Weights of a small CTC audio transcriber.
Model: 4.19M parameters, activation relu.
Training: muon at rate 0.0051, 15200 steps.
Data: trained on short read English sentences (LibriTTS-R), 26041 training examples, 149.4 epochs.
Rows from block 4 of a small CTC audio transcriber, named by matrix and row number. Rows with one number belong to one neuron. Each number is 500 + 40 x the weight over its row's rms, rounded and kept within 0 to 999. All counts start at 0. Numbers have three digits each.
After each neuron's rows are labels from the 100 clips, of 14848, where the neuron reaches its highest value: "strongest on" is what is common among them. Only what is clearly more common there than usual is listed. The data: short read English sentences (LibriTTS-R).
# fc1: MLP up (model.blocks.4.mlp.fc1.weight, 1152x192), inputs 64-127
# fc2: MLP down (model.blocks.4.mlp.fc2.weight, 192x1152, transposed), outputs 64-127

fc1.582:513494502460525461474505505439526499530496505464536465466418513539473556528486566517474543494546498523449572440511510482452486534413481470528514508433537449449490540473472483502482510578463462
fc2.582:490536550492432523469437528569585508419431543443440531514480418508506451517521458470519504523457456498524463548455538415504537443484502521463500518553457536538492479520557568493534501508516522
strongest on: the word "the"

fc1.92:490571511450455533489519467556528586592556506533438548437465444429487517514478472499561529454493473499427483457459488495548425581477485501481484498519461535509544445581538500461458522539458508
fc2.92:426473464516523495534500504474489561566468490503482493510495548543526488429578506510431502537565419512547491527480505509518468492453474522540489526483518480544514493531505483516445433516530514
strongest on: the word "and"

fc1.162:493479545435480521428482547484527496501510510461484476489395471501430456571442601557481515514494479476450523474460474539504484508597500525481539463550483504517497541572477594529419513416570514
fc2.162:507537547549493536437538453523488460504492479496426528448568514474458538385535573435520441570539445477532444424481597507542493470484480543530507483491429548487504537509529485446504478583509442
strongest on: the word "they"

fc1.539:587474438479446519555451408526480515522466506475452487479544500480447511430539505564466535470429540416496467476489470485545559511446505417536459478465537495467478501521532564534548454468537470
fc2.539:501539512468550532492537498446543520513511523501512521485508475514529506557464504457523459642511501523439481508537539478396466491523481522426489530468459429501476500474409469473501573513462514
strongest on: the word "mr"

fc1.628:550575493441521581435547509433550522412479575501500487509538527472376539576522510425503521550464585561458493509511490529510532551479476563506553523530478485465518503503536526536507567544566472
fc2.628:417503496577508501486467488505521472525593488439410541558385496516550520485508487487512468538470496461501504567523515452539485471514517522498507434423446507566450548540510531427504582539539481
strongest on: the word "mr"

fc1.441:485441515558441475447468520596465554466435522498502508449423515441477451524490442538503478491479566563536499495568435477473456529561453504449501453559533548555452486524457554535457553508547480
fc2.441:454542427469486477447532460550492450499528439526507509529533550503550452469448490565428526513525525507434528543554462464515503504467537480451464503548540551540468500493483524566468489461549470
strongest on: the word "was"; the word "it"

fc1.113:494496544541511493523538472445551467463562534507469472486538420443401453524490470496476540545476438455502520584527476514530488627489495565482467530523529542532539471514558530421501496487471547
fc2.113:532487487456452491490507545503468604573406519535539540498477491497526560511466461533485517447554545481499440370466540513502496442482524433524516490474472496457523488526446456550469508448462479
strongest on: the word "the"; the word "to"

fc1.381:533470533516621597579564489519446534548481511498512456530499493500569531513404571464528503486528503535500461532473518461572519524570483553529523449522484493477460490530502536542439535475553472
fc2.381:463528513522455510437534483524532543434497493513510517534500484581479493525510473488423549441502450548491466502495469567524498543519520486545480540448529486532464556507492519519507526451521539
strongest on: the word "man"

fc1.320:531544502512500522523397433486516445440551472562480500534473533496503482499491473533528516456446497477463479445517453534421439475471480518534478496601585450450453484458520536559495484561489484
fc2.320:543507452479482470478475523462444467538484446486472485492475551501589472536474490495523516521515433486532499536569559555418480553565473457514511532568424467456514467517469477475430468451526420
strongest on: the word "out"

fc1.263:485483465553514514504461541509455457390459450466489511546605546486513553483554574524525460420465532499580413506459497510507477479483471475530496484441468526540493453552480521499503538542455564
fc2.263:489519486482489506468562504479493488527553510523481497490493511538525464565507518581526473475529482519531553526527464630531533573490491482488454485491526575458498532456491487549482462416413492
strongest on: the word "but"

fc1.235:499539549482479552509506448507521579517413545492456546500525521481497463451499514538519475564487492500465537561533449542566451572447443465512517475568458543424451486519461528500527487463489438
fc2.235:525532424538566500395491424493552516506470577440469446482489523483464508539521528457494413434451466546490523507481523562418491457527622497503503446496472482523489549457486521545435487535511525
strongest on: the word "be"

fc1.626:471481478517489544503461496540498511486498522420476595566546452484441511547531528498559543510490514541442549413526531428554462422451438570534507462528492479493487472468467522464488502476583535
fc2.626:433560506469552499430478532523581470491500605537543508463500478496494462479531503442505559513481527474489413533461518481495522516529497484534527510496458512516539502477534576517500502540497513
strongest on: the word "with"

fc1.65:454475480452473503452484465445523586543513508448446529466545466513416481484444548515517479564485536486590468503518574564540510513520512560481500570476511451554500524517450509515492469485546452
fc2.65:501538471575520479455478455563521437472508494468523504553427572529541523498559417441553490513542542467477489554466454443471536552447511480506458476525456477501536498499539503499420551504529526
strongest on: the word "the"; the word "is"

fc1.321:555464437524507491523538537495520483426572547455511475511485455545473480499457489492467497512528543484489518571494494531535528547488435481487521534516476498606547525431401501537472488520488529
fc2.321:514464513496580514526526517496506482537551510512493493512456516510536567554501479476573537472494542508451486533507456501461439489461447506443522585417454460497434460512572577475516590444483548
strongest on: the word "so"

fc1.127:479494493470464576617493485444486523520526507476534493447464468479562558535414507479522458501476527559532471460511506486538510508448510492467522465566483523518492463475483486542502455475542468
fc2.127:553510470546390441438549477528523426484485503533488511487550522498524524468539528541497481457439474470477510474513496510470510498560519505416503547489449534472497444510478558456450486520489559
strongest on: the word "for"; the word "from"; the word "and"

fc1.61:512531485510528538509488472575498582510449486480479515488535474534501471528452537464452513512567571596473588496497516535520497517519458464507530464524461471451515543502442533543483424525482540
fc2.61:558452523513512458494498458412521418445571499535553515530479513482547571426493470504536543547460469491466476566524438538516542542508526581505529446513518492577460504461588500475484549503504506
strongest on: the word "that"

fc1.762:504466554452512546469536553515461475522514557474460490529524491427490530464494519547464448462435519484536536535476468544526519569553547438498458493486518560436457440519460555544600463420529504
fc2.762:524495430457522508496480490489548440532451490498505534471507559465541450522426522494555475515423521556459483472510430530506504500529461477521498534513572532456518496481481454562426543543541505
strongest on: the word "it"; the word "was"; the word "is"

fc1.155:469558520528480535442590604545562494506472435539465435468464503478423464545519534470507519501514487556444473580514467533515462558490536496484553518566544520438524462544529493579564490455459515
fc2.155:482487415466453518551502444508472532536466534484467475497469577522490473502522528557444468526530578473593483487497517498458447466505571494475455448486530475511542515455484551397525444571524493
strongest on: the word "the"

fc1.91:493557428412487444456447405538467502510497468522495549540488420503500505518535564483489465477484531554498496455514595519506558535491564502493507495536554476529458429420507537528452560539521481
fc2.91:462482441492510475447582454519490558499553534467539551548536502453453556503539466447530591570454430485510522488479532461536441454516472498480510488524436542516524524492516474429482548493473536
strongest on: the word "and"

fc1.289:535460524490455431539540529480501520554506542484557527555511457510485556508546502411464429460451490543383461484522472504561479543499459511481486504461491511458547488547491518529512524516511500
fc2.289:485588478514468583508507501530479468494488505459419506456501564484556463515563552525514594500554571458555501467483511502454560548502452500543447498482507457478552517562458501508554513566520542
strongest on: the word "it"

fc1.565:481513474476488510483538501433534426531485469525593560511588460455486511548441483495485532522466496514534505487483573503502420540429467507481540545533459542466509457497541519446505534559517499
fc2.565:523470490506495559523531530517545486471531519516435538471471425536523518537484548526486487485534447581528505533523449571548495462451414473534535500445478473481508511442533486548463468440460523
strongest on: the word "but"

fc1.574:461445478425562563505573501474491559476505399432528505421495494471547537496458543447484477558550517441478487464534472467497483471450472473538496465511464542512467465530476544528513462512531486
fc2.574:548462502486551473537505532513446428514446418527378461504555510462484503451499513521530448506565508485480522506484500556553450455540533424538526530556496506447406482526609526440477446566452519
strongest on: the word "him"

fc1.237:464481559486489410486497467475515534508574393448476466454511479393499513518496529496561465496521514445560490453540477523498605489514464563498469482525493451545518528608508499550505522486531545
fc2.237:502516513457548532494518489450517525434490452465481535498470518488477509475550612500518521517528534502498505500477519534520426573484509497505484515497500492543484534490569493600493516504503521
strongest on: the word "replied"

fc1.590:484555514442481481554519526532478540486510454496507594483510499535511491579512528431546510494461527520491479546474519523516554492430499521491521412479441584469510432471538541499501546468606487
fc2.590:533475516512578548491511512487540478489420575478475458463434392458485522534462477508502492479506462544447475533454539455500497454531483443460513446472567525526458458520496554603481489466494505
strongest on: the word "with"

fc1.393:459476447517486467467423483466528516523530501471459558465501505519450501472463514516546513490438464458466547533447445497525410533425554453471484532498532407467484468488500555508450442555448470
fc2.393:504526534504498503483471539471526472466409494525536411506530501499459468549494469518526515557510479544509515531514482488472480437568449536491587456534439417523473501485490429507561491488568570
strongest on: the word "you"; the word "have"

fc1.497:474508513458482501544448474520488506476492517476414551497481494501557516530471419577461424504481507515439447487465481566491463535505512456521461534500470460425446502518495554503534515535506498
fc2.497:484402542575481505497545537439494554461529502547608420464474526533454569551529452468489499442475480488509524467491521486461482502443525549476551447528484578527506512480532531513539492436529485
strongest on: the word "you"

fc1.303:442482528524526441457489507418504537423475474553512564519459510553478540464550426604429475550556425501468432474494505529504514504477464462458512483510447488505497478568514549470439623470475428
fc2.303:487571540516512518495464520422452435516523519598545478452532535545475534420557561444568498454457500490534510493526512445481494455470517555491481497476454551464433450480552481503463464528509488
strongest on: the word "of"

fc1.255:547536621456442479447521488507516499479457502427511482481478463526576473489430451542479543545526541508466573563462442484503447478477523509504519455484461596470505507513473491542508524441509565
fc2.255:490478450473547520457462514510498402527500509596593549451553510527433502497503544478476490518493444525549455497556464456510533566547505506479498540581489441499554465528519453503591440559531488
strongest on: the word "speak"

fc1.722:515419573549485491504400535494450482439484505543544511501445537525533519505604480495482538480475508518450524480534498478460543538514517525502509529561535521570494457488444487546459457497484557
fc2.722:468467473457437521536540488493501493483468521488496509494500482509446514559438521426472452493526525506583469516480492606549485506390510461542481493429439471468411506490519503438549580540469464
strongest on: the word "was"

fc1.0:477516528553522575468548420471505453514479506511524490437469505525521538492493507478505534450504521505501527551487529498566440505440509472567434473459461560465447629449480507442585521478462459
fc2.0:527522549421453500517460515499528471454508493448506522509503512502555507487430563535536464465540495543450416449467429557530554491390542496543467525485427536465504476546571535468447521451468545
strongest on: the word "of"; the word "course"

fc1.382:441551527569423436501511569506491481468489556471499494513536564454475507432485424542500429539471478516532553567472511474572528510539539504494548487539549501525468457441502547488565506436522519
fc2.382:462535434475540516538460589489444420561510482560451503472474554526534449457458574457492525430445523464452464438515429562530519509551467470537443518509487542472521534496524492561438414533516519
strongest on: the word "was"; the word "it"; the word "a"

fc1.510:500462517588516484480458535520486494558422549406496518461432463463500482552455433532484541508428529518410538583461475573516518473487550491470527517545497525437505480545481384489499530536518518
fc2.510:484438485460525450478604491463478490436502505519601487503472511482541480470497564494509513443492507551529456403468481495533444496528492482489494500490481463573480497516468576469590538494462527
strongest on: the word "to"

fc1.692:585456536537508522522524501506506397479473495477424481485514471452499531498507532501560481491515459549512509522518527559550544581429471534484528500524498523501498502445458489454534589463541513
fc2.692:502533420481524509528435468468509539542519530526538548535527473467476478455499500527565443529513556437549426440465534561524519395583504496499477469532509471468501545451521491483515484494496500
strongest on: the word "be"

fc1.592:425494579528540483479456513515491488516452517502513497530477459438543448549486498463502493538477452459448506535481501469527511529477509461496489524501485521399486473573467462462448491550548546
fc2.592:526450484487592516548517487479549501482489528463486509478518446579479575479543501502504462488524492500559451550516523447523457488488465460565521484488533523495429474513605571496534458480475446
strongest on: the word "the"; the word "to"

fc1.305:500425521523463505485534521478487496472513510449506521505535479427519478494494498491486519483521492529593501467457486499505474537496444509558481518582472497408557461497598513620504472499554460
fc2.305:461518499466470527542506568571503543495550495573532460544446479522468467527458524410467586544477407522507458522505557531455539512477569517500431483501458479515545532445457530487377516507522504
strongest on: text has "but"

fc1.371:528545485493463455539497539474462452460526450542534624533549493505532471521498503394504524471513546556543470572567478519487506544474498549468506438558514533553446511412522461547544542493509530
fc2.371:476442489517435524548455497462569524537519452589452477474441504425532526511501553488461500524499493468476454492544487576605456534534500492492401486515520532506512425555539481531410523478483514
strongest on: the word "with"

fc1.642:488508469463513555489530481431507535485448446538455519465530544510406477480493537524466535524589565490443480487540474467477486472431482554523477443509527461587524488513504520449558502461538468
fc2.642:451530553538499478542524486472492449458578553480477499505447513424554481565474508487521512480466468461469501568509480473520526508561464458534484555534393528409468527491549482527442565472492479
strongest on: the word "him"

fc1.602:494511549532448514553537449471501482538514469564461509505482436531494498492496511558442573472528496479567482527431474408492501482456501493469435481495456452492430515541515501521527469472523480
fc2.602:548435520440508508517442497573462492433471480455496571544507535472599484484470474483556428479591481479477475450530533499561553465580523494438475484514539582526514480485531517438470535506508530
strongest on: the word "quite"

fc1.457:526502527428517526550496474516457524491444495536463537545477474495499503569512458531475509509493479436513470486419483425493415457494508483478517507473512429513481523529460513466593507452564588
fc2.457:487515524516543461486507442520468522516501487445475501483440536542560453487524542474408482544555482527542465531502486582526491488500530496526475568539477532471475529468500476513531537566443467
strongest on: the word "see"

fc1.298:543483529516480459456477483485462536499452518539607524493489473454574561527536459503492479445563553508506513427554502497517430527500587546549542451499493498521463461458475420517446468370547533
fc2.298:475555504465520526453479455555523463507403563569533528450492484469580576534515553519488528470486546399470524492489477469520491566555485482477525495514529483513473575555482564521463521524500508
strongest on: the word "be"

fc1.706:532482578539398458565493478500492520480469535477533537534554464487530497526503414469509495551488486476526493545561511455490548519488562480518486540468496563507422440440490485498436507504471552
fc2.706:426545507413444473476500510433500505555501545493530577465377533502486468548543587481448546529451493494489517452546440572558496545540542528497474482502495486510566511513608516583472456517485460
strongest on: the word "of"; the word "the"

fc1.700:495474512496464465532475482438449451509513433522549526405519543529512481533485481540531478614503457519512533482476480548480450471490469388578382454419513490512512580501443548526509469489515479
fc2.700:549527553484507474447505521533544478468450503591390439538526507463487525488527488527426519467503489516533416507475501449565500550462533513467541578632504506493514430525560478508460520531465509
strongest on: the word "him"

fc1.505:540526470465456540465491499493448534478430509512517540492465529474480510459559509501521421540428463586504513490488413559466557471402451489428498510529499481568450554479430524540491435436519556
fc2.505:422438545541497455509521494504511488485556514463418489589510464503521448498422501522476487452499552436490548479525587445506505481541509518505586483511567544462531490522570527516548504478533442
strongest on: the word "with"

fc1.64:429530543420468495491518477437439508448483458463525491520541473496454523434498515495537589509580451446532468587581511452479540498409467522527490476467497510510418508523499521582481526497527469
fc2.64:580466553571526463447486444504524529521512520531499537467497577522510506458480508493434459554479531557477456423494544441515554473461496562519546540577523526471601487459508553429507488491478501
strongest on: the word "it"

fc1.690:584526476493465501446507461541445538521500471473435498490511521516583523415453546449449462463490524498505493544494460503571542493481511491496454587537454523453582436540529510458499500496453536
fc2.690:438456481479532515558522490506510436579494531491499539503521500542436464514535488491530563466482522478531468502533442472448415520563513466488521497466457583447455546544468554482466529524553461
strongest on: text has "but"

fc1.229:517533515518485523519520447465532506530562461507497510510576513537534488501447507626522523493542520508442487559476403461512558533428532492450468544508463565404504465477513500546507481494529471
fc2.229:561545505540449452517431540509506489464511494529448500476481482443414491573444543476546477547521551502441593393445551471467450459531442424505509450460533571577522483531493487507498471459491456
strongest on: the word "i"

fc1.216:534451489511451473491470477525454455499559533448446547467511497487495560449436536545498497440439467494539514540540450424513513550484510476451542546486511510439570491490467472552499516562405452
fc2.216:517500460488459499542471548463542456510577512505493434417517512452514542483483560530446542512438509510547543456551470469518547463430480490510473522487442515542469514521514408535485471460419509
strongest on: the word "i"

fc1.243:477496445403461470451405541513503495545441508487514478493512543476527525468418438439439460481517485515486583469453511509521548612444454513509518467518538548517523465511523477475456427443511503
fc2.243:576515568511498556424526459560435515451584448519456583489482475501498471556500525557534495519508527497591453526502486481563430355535508497522592507518483453536518526522444500485601514513520545
strongest on: the word "that"

fc1.507:570484550485512495510416500495530465484489579557493501460415488447454529521481496534489503454456493468456511468468502573504601546556516546481448529484479541481543507578458508466512455535489498
fc2.507:428403489500514430537463532539454498473540437517567508476519440449477476463539543458496467553571459528503519546472455480499464522498539523440571504478514558528489522441447457528541518487483556
strongest on: the word "to"

fc1.356:492497487533508469419440506486506522507506478505527554490481489495446453500516475480511524522572512458440521468508510458596550493462558574544541435475453542488591531456560556513465516478505515
fc2.356:528417466508479504497594393472455475548452495602459468530530547446589496523487465530448404430494471552517493465504432488422529517536497456495537503535418458447463451493490492489437491528569534
strongest on: the word "of"

fc1.25:589556453422472509525528502440499505491489494463475478496519484502475558493524534539444577486469500438399521439505541469548464496507508549556469517464454518517501430490537558542544486497521511
fc2.25:443442542548531541479446524577600523474497528535501541525421592511547476534491497525543503477557495547596524529485550505468569475423535519461528482526565518479617495471467532471496479511496445
strongest on: voice: female

fc1.307:499478472519547508602548524508562452539448493544503554469441474520507537554484458481419566494518452533539547508541453495515490524453477533516531477433429465531435469604478398463543450403498551
fc2.307:495534554506454482471472562454501512493464470507544567537523510574500412478498495488487427490483558525496451553458556557486465500565556481423461546574489492485523546460457568557523484545517437
strongest on: the word "see"; the word "you"

fc1.312:474556561475526489519488519554439427536436536459523515490501480543575511558525477535481509468502528427472495517484450540562423485459526511511516550515498530454421474530472499514556413482453508
fc2.312:413509494554489569491486514493472454518440521415495496481537505430500531461476449473469494486542478469516548494514533461488507450504435541451575495459599467552533465524486506566542560516498563
strongest on: the word "too"

fc1.261:438476447470540513482519580542493520433447494460518417518517455496573479489480510471455521589559465532530391495447550396546426489566503478477481517461519479519519525449506509513495535465520475
fc2.261:485473474503543555487491411541489463466497530485585467572577499524395499511473531472518527515510522543438564533535492531518559467459548552499483515473480524528549467553515499488496489536520505
strongest on: the word "never"

fc1.51:538494463464455477532458506416521559512543484497522530496481485526512508542454498486424542537487472507511548461592520496551475542488474487431475467473484482607477470509466567487504529516475580
fc2.51:429523456439514474514483518484500457488524482452523471493422567505461478480466512439485499487510515471532539443569483505491511493484469455496454603532516506477563475501483505525450508547520448
strongest on: the word "for"; the word "from"

fc1.452:519448509491485568566477478560475461499537487465497586480475526507466517479497461481505494478530473501500502551530456448520404467504434483498507539502423485404530466563481520488437461484516480
fc2.452:530502484471463458493561497504500577485479474473514445459471597540508507526543475462513582530471504460513480494529547523491571470475457572517544413466535488525490497452469490480548533505534497
strongest on: the word "that"

fc1.205:481453473574417467534469473538398515507517491470485461517485518555469521450510480493447466471587436519468490499450497510529461466463529563549528517520496588588520428450489479518460496468476533
fc2.205:511480521458569555494539418480519547491481459490460527459515471511531555514439502490519521433448520500509477478499569564529524550532431519479517438572430510491424503502541458483434496500523592
strongest on: the word "and"; the word "in"

fc1.546:477525589593523478538561522494484531466495524520486502505494527475539548542463613515460486525475480460518531537492506477533496519502510538602402512495509518511499564537549504486571510469556511
fc2.546:501548563441532515424492536492482534492479457458547445476544479478445516495530411522467520533525502487465447509530500487511549483520464490459531520484487443471584463523582487483486459457436568
strongest on: the word "of"

fc1.608:511544506472499463477457501537541488433500540488470471481510470536544487536490416524455558533510514539503472495494437490547497456557493501567447459550471515553530543524378558518543538527448467
fc2.608:550524488502505521468422526466469517541534530517502553502468472484491572508478512478480505540535442527533491524460539519458458476544532497521486475488481491539514556475465636446467534449528472
strongest on: the word "was"

fc1.476:542477491491493458467579530506431548555546507454462449523527522483475619508571509553463526599476513434503478429470528441558513524527485483567533528438529563518475576476523448499525501508523460
fc2.476:421463492469507453496517598524463442480473494475485432497564530542485478451487463436607526516520487509506475463547475536522569540503510466526470554403539556496431488499434425450496482466540500
strongest on: the word "you"; the word "yes"

fc1.443:474524491500483399501562445448478594449446514470462503498483430528502448434503405585554535431577433431480494556515480438522465499562473430485485547508421524453484538558503556455473517521500504
fc2.443:451506538516503463490521564493538456524501521525512561510572560450449473538578489568503482519478482549531537459505505514579479501539467532568448474457468454515519568547540555448506505429495538
strongest on: the word "of"

fc1.560:490541442497527522457528458538498450460532476459445554435531529464469545476522557490599486609545512502517455447440534524499562492547537507496518465534487494541529567552447534493468557563549526
fc2.560:488458520495474536532527529478520522448480560526574580525491549481514517533453488462526483436507501549549506557605578502549482476436471523521578446538480469535444546449528431524530457443519527
strongest on: the word "my"

fc1.531:517473435521454497473474552525495481510454496459553509489423511459495479548490501484530466514527501512514497498501440535470520572518439460433523549496544460531484560454551559539542527521566551
fc2.531:488493490510442524498549549523493503431506414581470528507477570543543509436553501477515485501507455532469459525522396459472430561457498456425454475495519533548540528514497507514524541453544471
strongest on: the word "was"; the word "it"

fc1.615:456448529480501510524403524568556560504527564504451516436486520486573530512443468598521538538522440514541492438446484514489503542460525512542471518459529467510542472538516423507475482550446473
fc2.615:449525474572487474536471483448440538427491525539548488486522533534516451516484486602500533470463494538515456451550466526535535494517500487455535485483485491489480515567479498487406428531500551
strongest on: the word "i"; the word "all"

fc1.429:509559510538494551529524501463510468480482465424487445495506532493502507484524495491492486592452462470507450545591429488485443483428469555528514465511407511521497476529564448455474544489516544
fc2.429:455433465493494501500441475497458506535495614532554484576494461526530479472486516513525481472537491536522556451385517482504492532499481465527554480512487434473501514500508551531572478514429495
strongest on: the word "will"

fc1.222:540480546536531547447486531451534518493514441532528596557546472526519508524515462546516530429475481508472444509426474550471516544475550465506509464530479505440480534506563497534452557511492534
fc2.222:462486482433461571471577518498539507512449534542509459475454402514560494469511472537440501559483495443515513530521483531546522497484512465525528402525501528493425478451458464552494479472412507
strongest on: the word "but"

fc1.217:523451503524495517449497511536413503501494491583539532476472469477442544463521517426524485448419604462531467462532510524538517547491502475480453542490521496462529521591553540528487563501521585
fc2.217:439527441498549468481509542494461481491481498534401477508492562532507508487518454483513555521449428432452541459526508482514447575493527468474504497457565437534450480503518602496418492432510477
strongest on: the word "it"; the word "is"; the word "what"

fc1.13:568497472473553502417508555455413467476519517493532515529494469499449532534511553542488500519543583483552484486503567455591522505550514508569551524501506551505530514565531465394539526559571480
fc2.13:448475557508477448478478469576458507476492466498515472488492448444485536531508497560457494532519512477473451510468534547507590544472557566461556430502525477519463585472479501506465503462532505
strongest on: the word "mr"

fc1.23:487528452454476481561457460478514518477459526519555496530472447501446484480512514534420466481483567502452520415463495473525496462489488503572512556550484531472416417480434511534471564463509488
fc2.23:503502489562555505506474445495524447457550444449472427571497511492540528506464491480488509551493475467547506493536536503519564513515504496444424502593440542491524538495514488464534521523480505
strongest on: the word "and"

fc1.265:471476484560451462530478494564534535448488537446395531529488588447472467478478522547471458463493489504456513554488476456595551493464565634495443597530546508440526547482540526458568540542532491
fc2.265:522506536487549502444520519472542510491547553521547539478518434536519528399538474482542470530474550470529548523538544527494461473558479471483528494480435495530487444479515396586452524406453505
strongest on: the word "i"

fc1.42:528492477530536557478542440499489491502492504544508485504484503505561513500496526469534512425452507421565520512483475499596514489479483506505492530591519551550465491593564472581513482506486436
fc2.42:476501555441445436486476546519464500458450550469424539521545483499458497530462458499497595492539450526489564509497544477462514504487505479556556431425565454469558505509546516495432511515546582
strongest on: voice: female

fc1.756:497439479459483465551571497525500493585512494509507504500490483463443470462564511493508490524545482442551467474524505499499464472580479462545496482512535533457556534499466446519549497473580495
fc2.756:517504514570495532521419478581443487488500524500486509513447498518496515535511501572420489485409501589468510450497462480513542562449486512463539495559522546513393500499483542478599512485437467
strongest on: the word "him"

fc1.50:492511562498543439531522484538473530554438443582560509473476502547551566523543538520436484478494532504474512542531497475493468547550499418518533457517497536591441525490467544493445519484556607
fc2.50:550464512413433499473488431552535479480529527493461536403508449532429496511508505520553557491511556543505526461457525496498533463467525532523466504527531532506576448493500563495552461530480442
strongest on: the word "to"

fc1.728:537495550491479538555502510544479457536504526518513460492449546556530499431505503519491454550474506551493600483508503430457537456527536518514440499446449571608498550518522535435416539504565459
fc2.728:488627497545488428477481469537555523508464506530503474505537489399475486543484489525529498466487562519561508476481513498508543498493528518544445525480527480455491485499519555516573421537422451
strongest on: the word "was"; the word "there"; the word "a"; the word "were"

fc1.87:542511484488544582514498493511498568512474426524499538612517473496475442499464465491507541495474517523493527522475573521494469480436424519506482485569420523524458510515476551588476539591484512
fc2.87:463427514455493502544509479456470409540629483439462476445511486490514498512483554514523487568458463473518530466564525532482507518557525421475537551466568544482538455508522522441473485485531435
strongest on: the word "up"

fc1.124:445502485484479474448407518520525500557480495485528563519515545468392613501533461466532487436485495480504511450461538485531474536466478425544497533449554460488457457542520572528429505516531513
fc2.124:493549491448508511454516528455582493473497499490471484513494461516518494532564513473525506619533488528438462559497481497439485544553494501461523467482485522482481548543455511485565493528548536
strongest on: the word "i"; the word "do"; the word "not"; the word "don't"

fc1.403:545488497471504468502447564496477557518596510469497539482515460524489466483493489529540463480513510517569477467558447578507468547448463527429412468538553461564498460557467498482467513455513460
fc2.403:431490501493451461503512466522562436459487507510503541461500522466507556536505560518508566526486475471473560527454493420476488485560526526551516468496466488547479473504583407438524539512504551
strongest on: the word "and"