python train.py --train_examples=26041 --n_mels=64 --input="log_mel" --activation="relu" --expert_mlp_ratio=0.5 --width=192 --optimizer="muon" --lr=0.0051 --nesterov=true --adamw_lr_other_params=0.0019 --steps=15200 --epochs=149.4 --lr_schedule="cosine_restarts"
Rows from block 2 of a small CTC audio transcriber, named by matrix and row number. Rows with one number belong to one neuron. Each number is 128 + 24 x the weight over its row's rms, rounded and kept within 0 to 255. All counts start at 0.
After each neuron's rows are labels from the 100 clips, of 14848, where the neuron reaches its highest value: "top examples" is what is common among them. Only what is clearly more common there than usual is listed. The data: short read English sentences (LibriTTS-R).
# fc1: MLP up (model.blocks.2.mlp.fc1.weight, 1152x192), inputs 48-95
# fc2: MLP down (model.blocks.2.mlp.fc2.weight, 192x1152, transposed), outputs 48-95

fc1.485 [110 166 136 113 129 124 152  81  95 148  98 111 101 116 111 165 184 187 170 154 105 101  70 162 140 121 163 143 135  91 143 157 167 128 175 139 128 121 125 125 120 156 106 162 133 150  83 145]
fc2.485 [121 118 153 185  86 118 117 138 109 119 175 144 118 132 112 118 129 161 123 185 114 123 134  93 105 148 121 121 114 108 151 100 113 147 149  95 128 120 147 122 132 114 184 137 152 145 152 144]
top examples: voice: male

fc1.735 [ 69 119 155  93 122 127 152 111  93 122  92 125  83 129 108 116 160  98 141 139 141 117 118 101 180 115 164 127 133 113 166  76 112 133 149 125 134 133 147 121 160 124 117 117 133 103 116 112]
fc2.735 [159 103 103 138 151 132 119 157 105 139  77 109 145 144 142 147  91 160 133 120  94 145  92 109 110 154  88 167 146 139  91 147 119 126 142 153 138 124  70 152 137 151 111 147 109 120 160 112]
top examples: voice: male

fc1.160 [108  89 124  86 113 146 104 135 125 136 128 145 117  89 114 147 102 120 123 108 138 138 104 119 103 108  96 105 116 128  99 122 128 138  70 140  75 129 152 137 121 113  63 114 146 163  86 116]
fc2.160 [161 126 162 128  97 166 127 128 136 130 121 123 125 158 165 120 114 186 133 103  92 198 154 132  86  92 109 140  81 134 139  96 127 107 109 119  93 144 151 153 128 167 140 145  92 153 125  79]
top examples: voice: female

fc1.241 [123 133 170 140 117  79 124 165 150 120 139 162 104 143 134 105  95 109  76 130  99 123 116 180 144 140 104  96 108 132 107 116 151 104 108 122 109 134 116 106 114 122 143 153  86 129 171 142]
fc2.241 [167 157  99 130 132 129 111 138 103 137 135 105 121  79 169 148 160 145 136 129 129 125 160 119 116 104 145 141 139 137 111 127  97 141 130 143  97  85 146 123 124  98 149 148 129  67  78 166]
top examples: voice: male

fc1.262 [138  86 161 132 113  77 137 136 101 144 196 143 143 108 121 137 114 148 129 140 166 140 119 166 111 161 119 123  99 130 119 123  84 166 107 123 108 148 110 155 139 178 141 148 112 126 171 128]
fc2.262 [122 113 163 137 159 144 143 130 123  94 145 145 140 113 113 141 124 152 142 107 119 145 145 125 136 151 129 149 153 121 115 123 161 124 135 192 135 102  92 122 113 104  99 102 116 159 105 139]
top examples: voice: male

fc1.406 [129 151 150 113 197 102 127 152 156 161 104 136 147 138 103 138  98 128 140  91 100 114 128 167 159 121 158 135  79 114 133 123 143 124  93 149 143 123 148 125 111 150 166 136 113 112 123 142]
fc2.406 [171  86 124 110  76 149 133 139  92 120 150 140 114 143 148 132 127 123 112  87 152 160  78  99 114 150  99 167 130 110 125 120 111 132 164 126  99 104 146 118 138 164  97 165 130 112 126 141]
top examples: voice: male

fc1.394 [127 163 128 149  87 128  94 135 100 133 119 158 117 110 125 170 153 148 128 146 112 152 127 119 111 143 108 126 109 125 167 109  88 171 130 110 162 140 133 142 115  96 152 110 138 102  99  87]
fc2.394 [146 116  80 114 155  95 122 114 155 122 130 145 144 138 130 113 125 134 142 119 103 105  92 117 140  82 156 122 146 119 123 168 157  89 128 140 123 164 107 131 150 192 138 133 106 137 118 157]
top examples: voice: female

fc1.524 [171 165 110 164 102 138 142 132 141 131 143 166 165 131 102 161 166 137 142 129 140 142 108 141  85 121 124 124 127 131 129 130 145 140 163 131 140 160  71 151 136 101  79 149 146 161 156 138]
fc2.524 [126  94 156 134 172 175 174 166 160  85 103 109 125 127 160 125 136 102 152 110 145 114 127 129 103  94 135 133 151 130 149 150 119  76 119 168 135 142 107  97 108 163 134 136 132 137 108  86]
top examples: voice: female

fc1.116 [ 71 158 121 122  98  78 121 140 110 104  80 115 111 104 129 165 111 142 151 129  99 155 140 139 135 155 118 134 128 151  69 119 150 120  93 136 172 179 109 165 119 132 155 115 110 154 144 101]
fc2.116 [176  92 108 167 107 132 138 122 136 118 117 126 163 131 102 135 125 137 103 166 116  81 158 132 131 159 110 103 113 131 118 143  88 117 160 157 124 128  82 118 134 118 130 133 145 133 128 126]
top examples: voice: male

fc1.307 [128 107 161 135 109 106  78 129 149 163 171 134 126 125 156 150 163 133 133 138 114 110 111 158 135 129 147 126 138 124 118 146 120 149 113 105 164 136 168 151  99 161 122 113 108 143  97 135]
fc2.307 [114 138 129 152 124 122 106 136 118 141  85 111 134 128 107 129 144 147 141 127 148 117 150 104 151 144  70  94  86 154  99 115 113 100 147 106 160  96 106 114 148 129  88 132 129 107 141 140]
top examples: voice: female

fc1.123 [148 175 114 123 145 144 180 140 144 142 161 144  57 122 143 166 154 165 167  88 137 152 127 166 176 141 145 100 114 149 165  89 147 108 162 118 141 158 104 172 194 146 145 146 145  88  80 117]
fc2.123 [109 111 160 122  90 135 134 147 118 153 139  92 185 135 127  99 108  91 109 150  86 123 102 134  99 161 104 200 131 128 114 113 151 142 103 131  92 126 128 125 124 128 124 124 126 124 184 165]
top examples: voice: male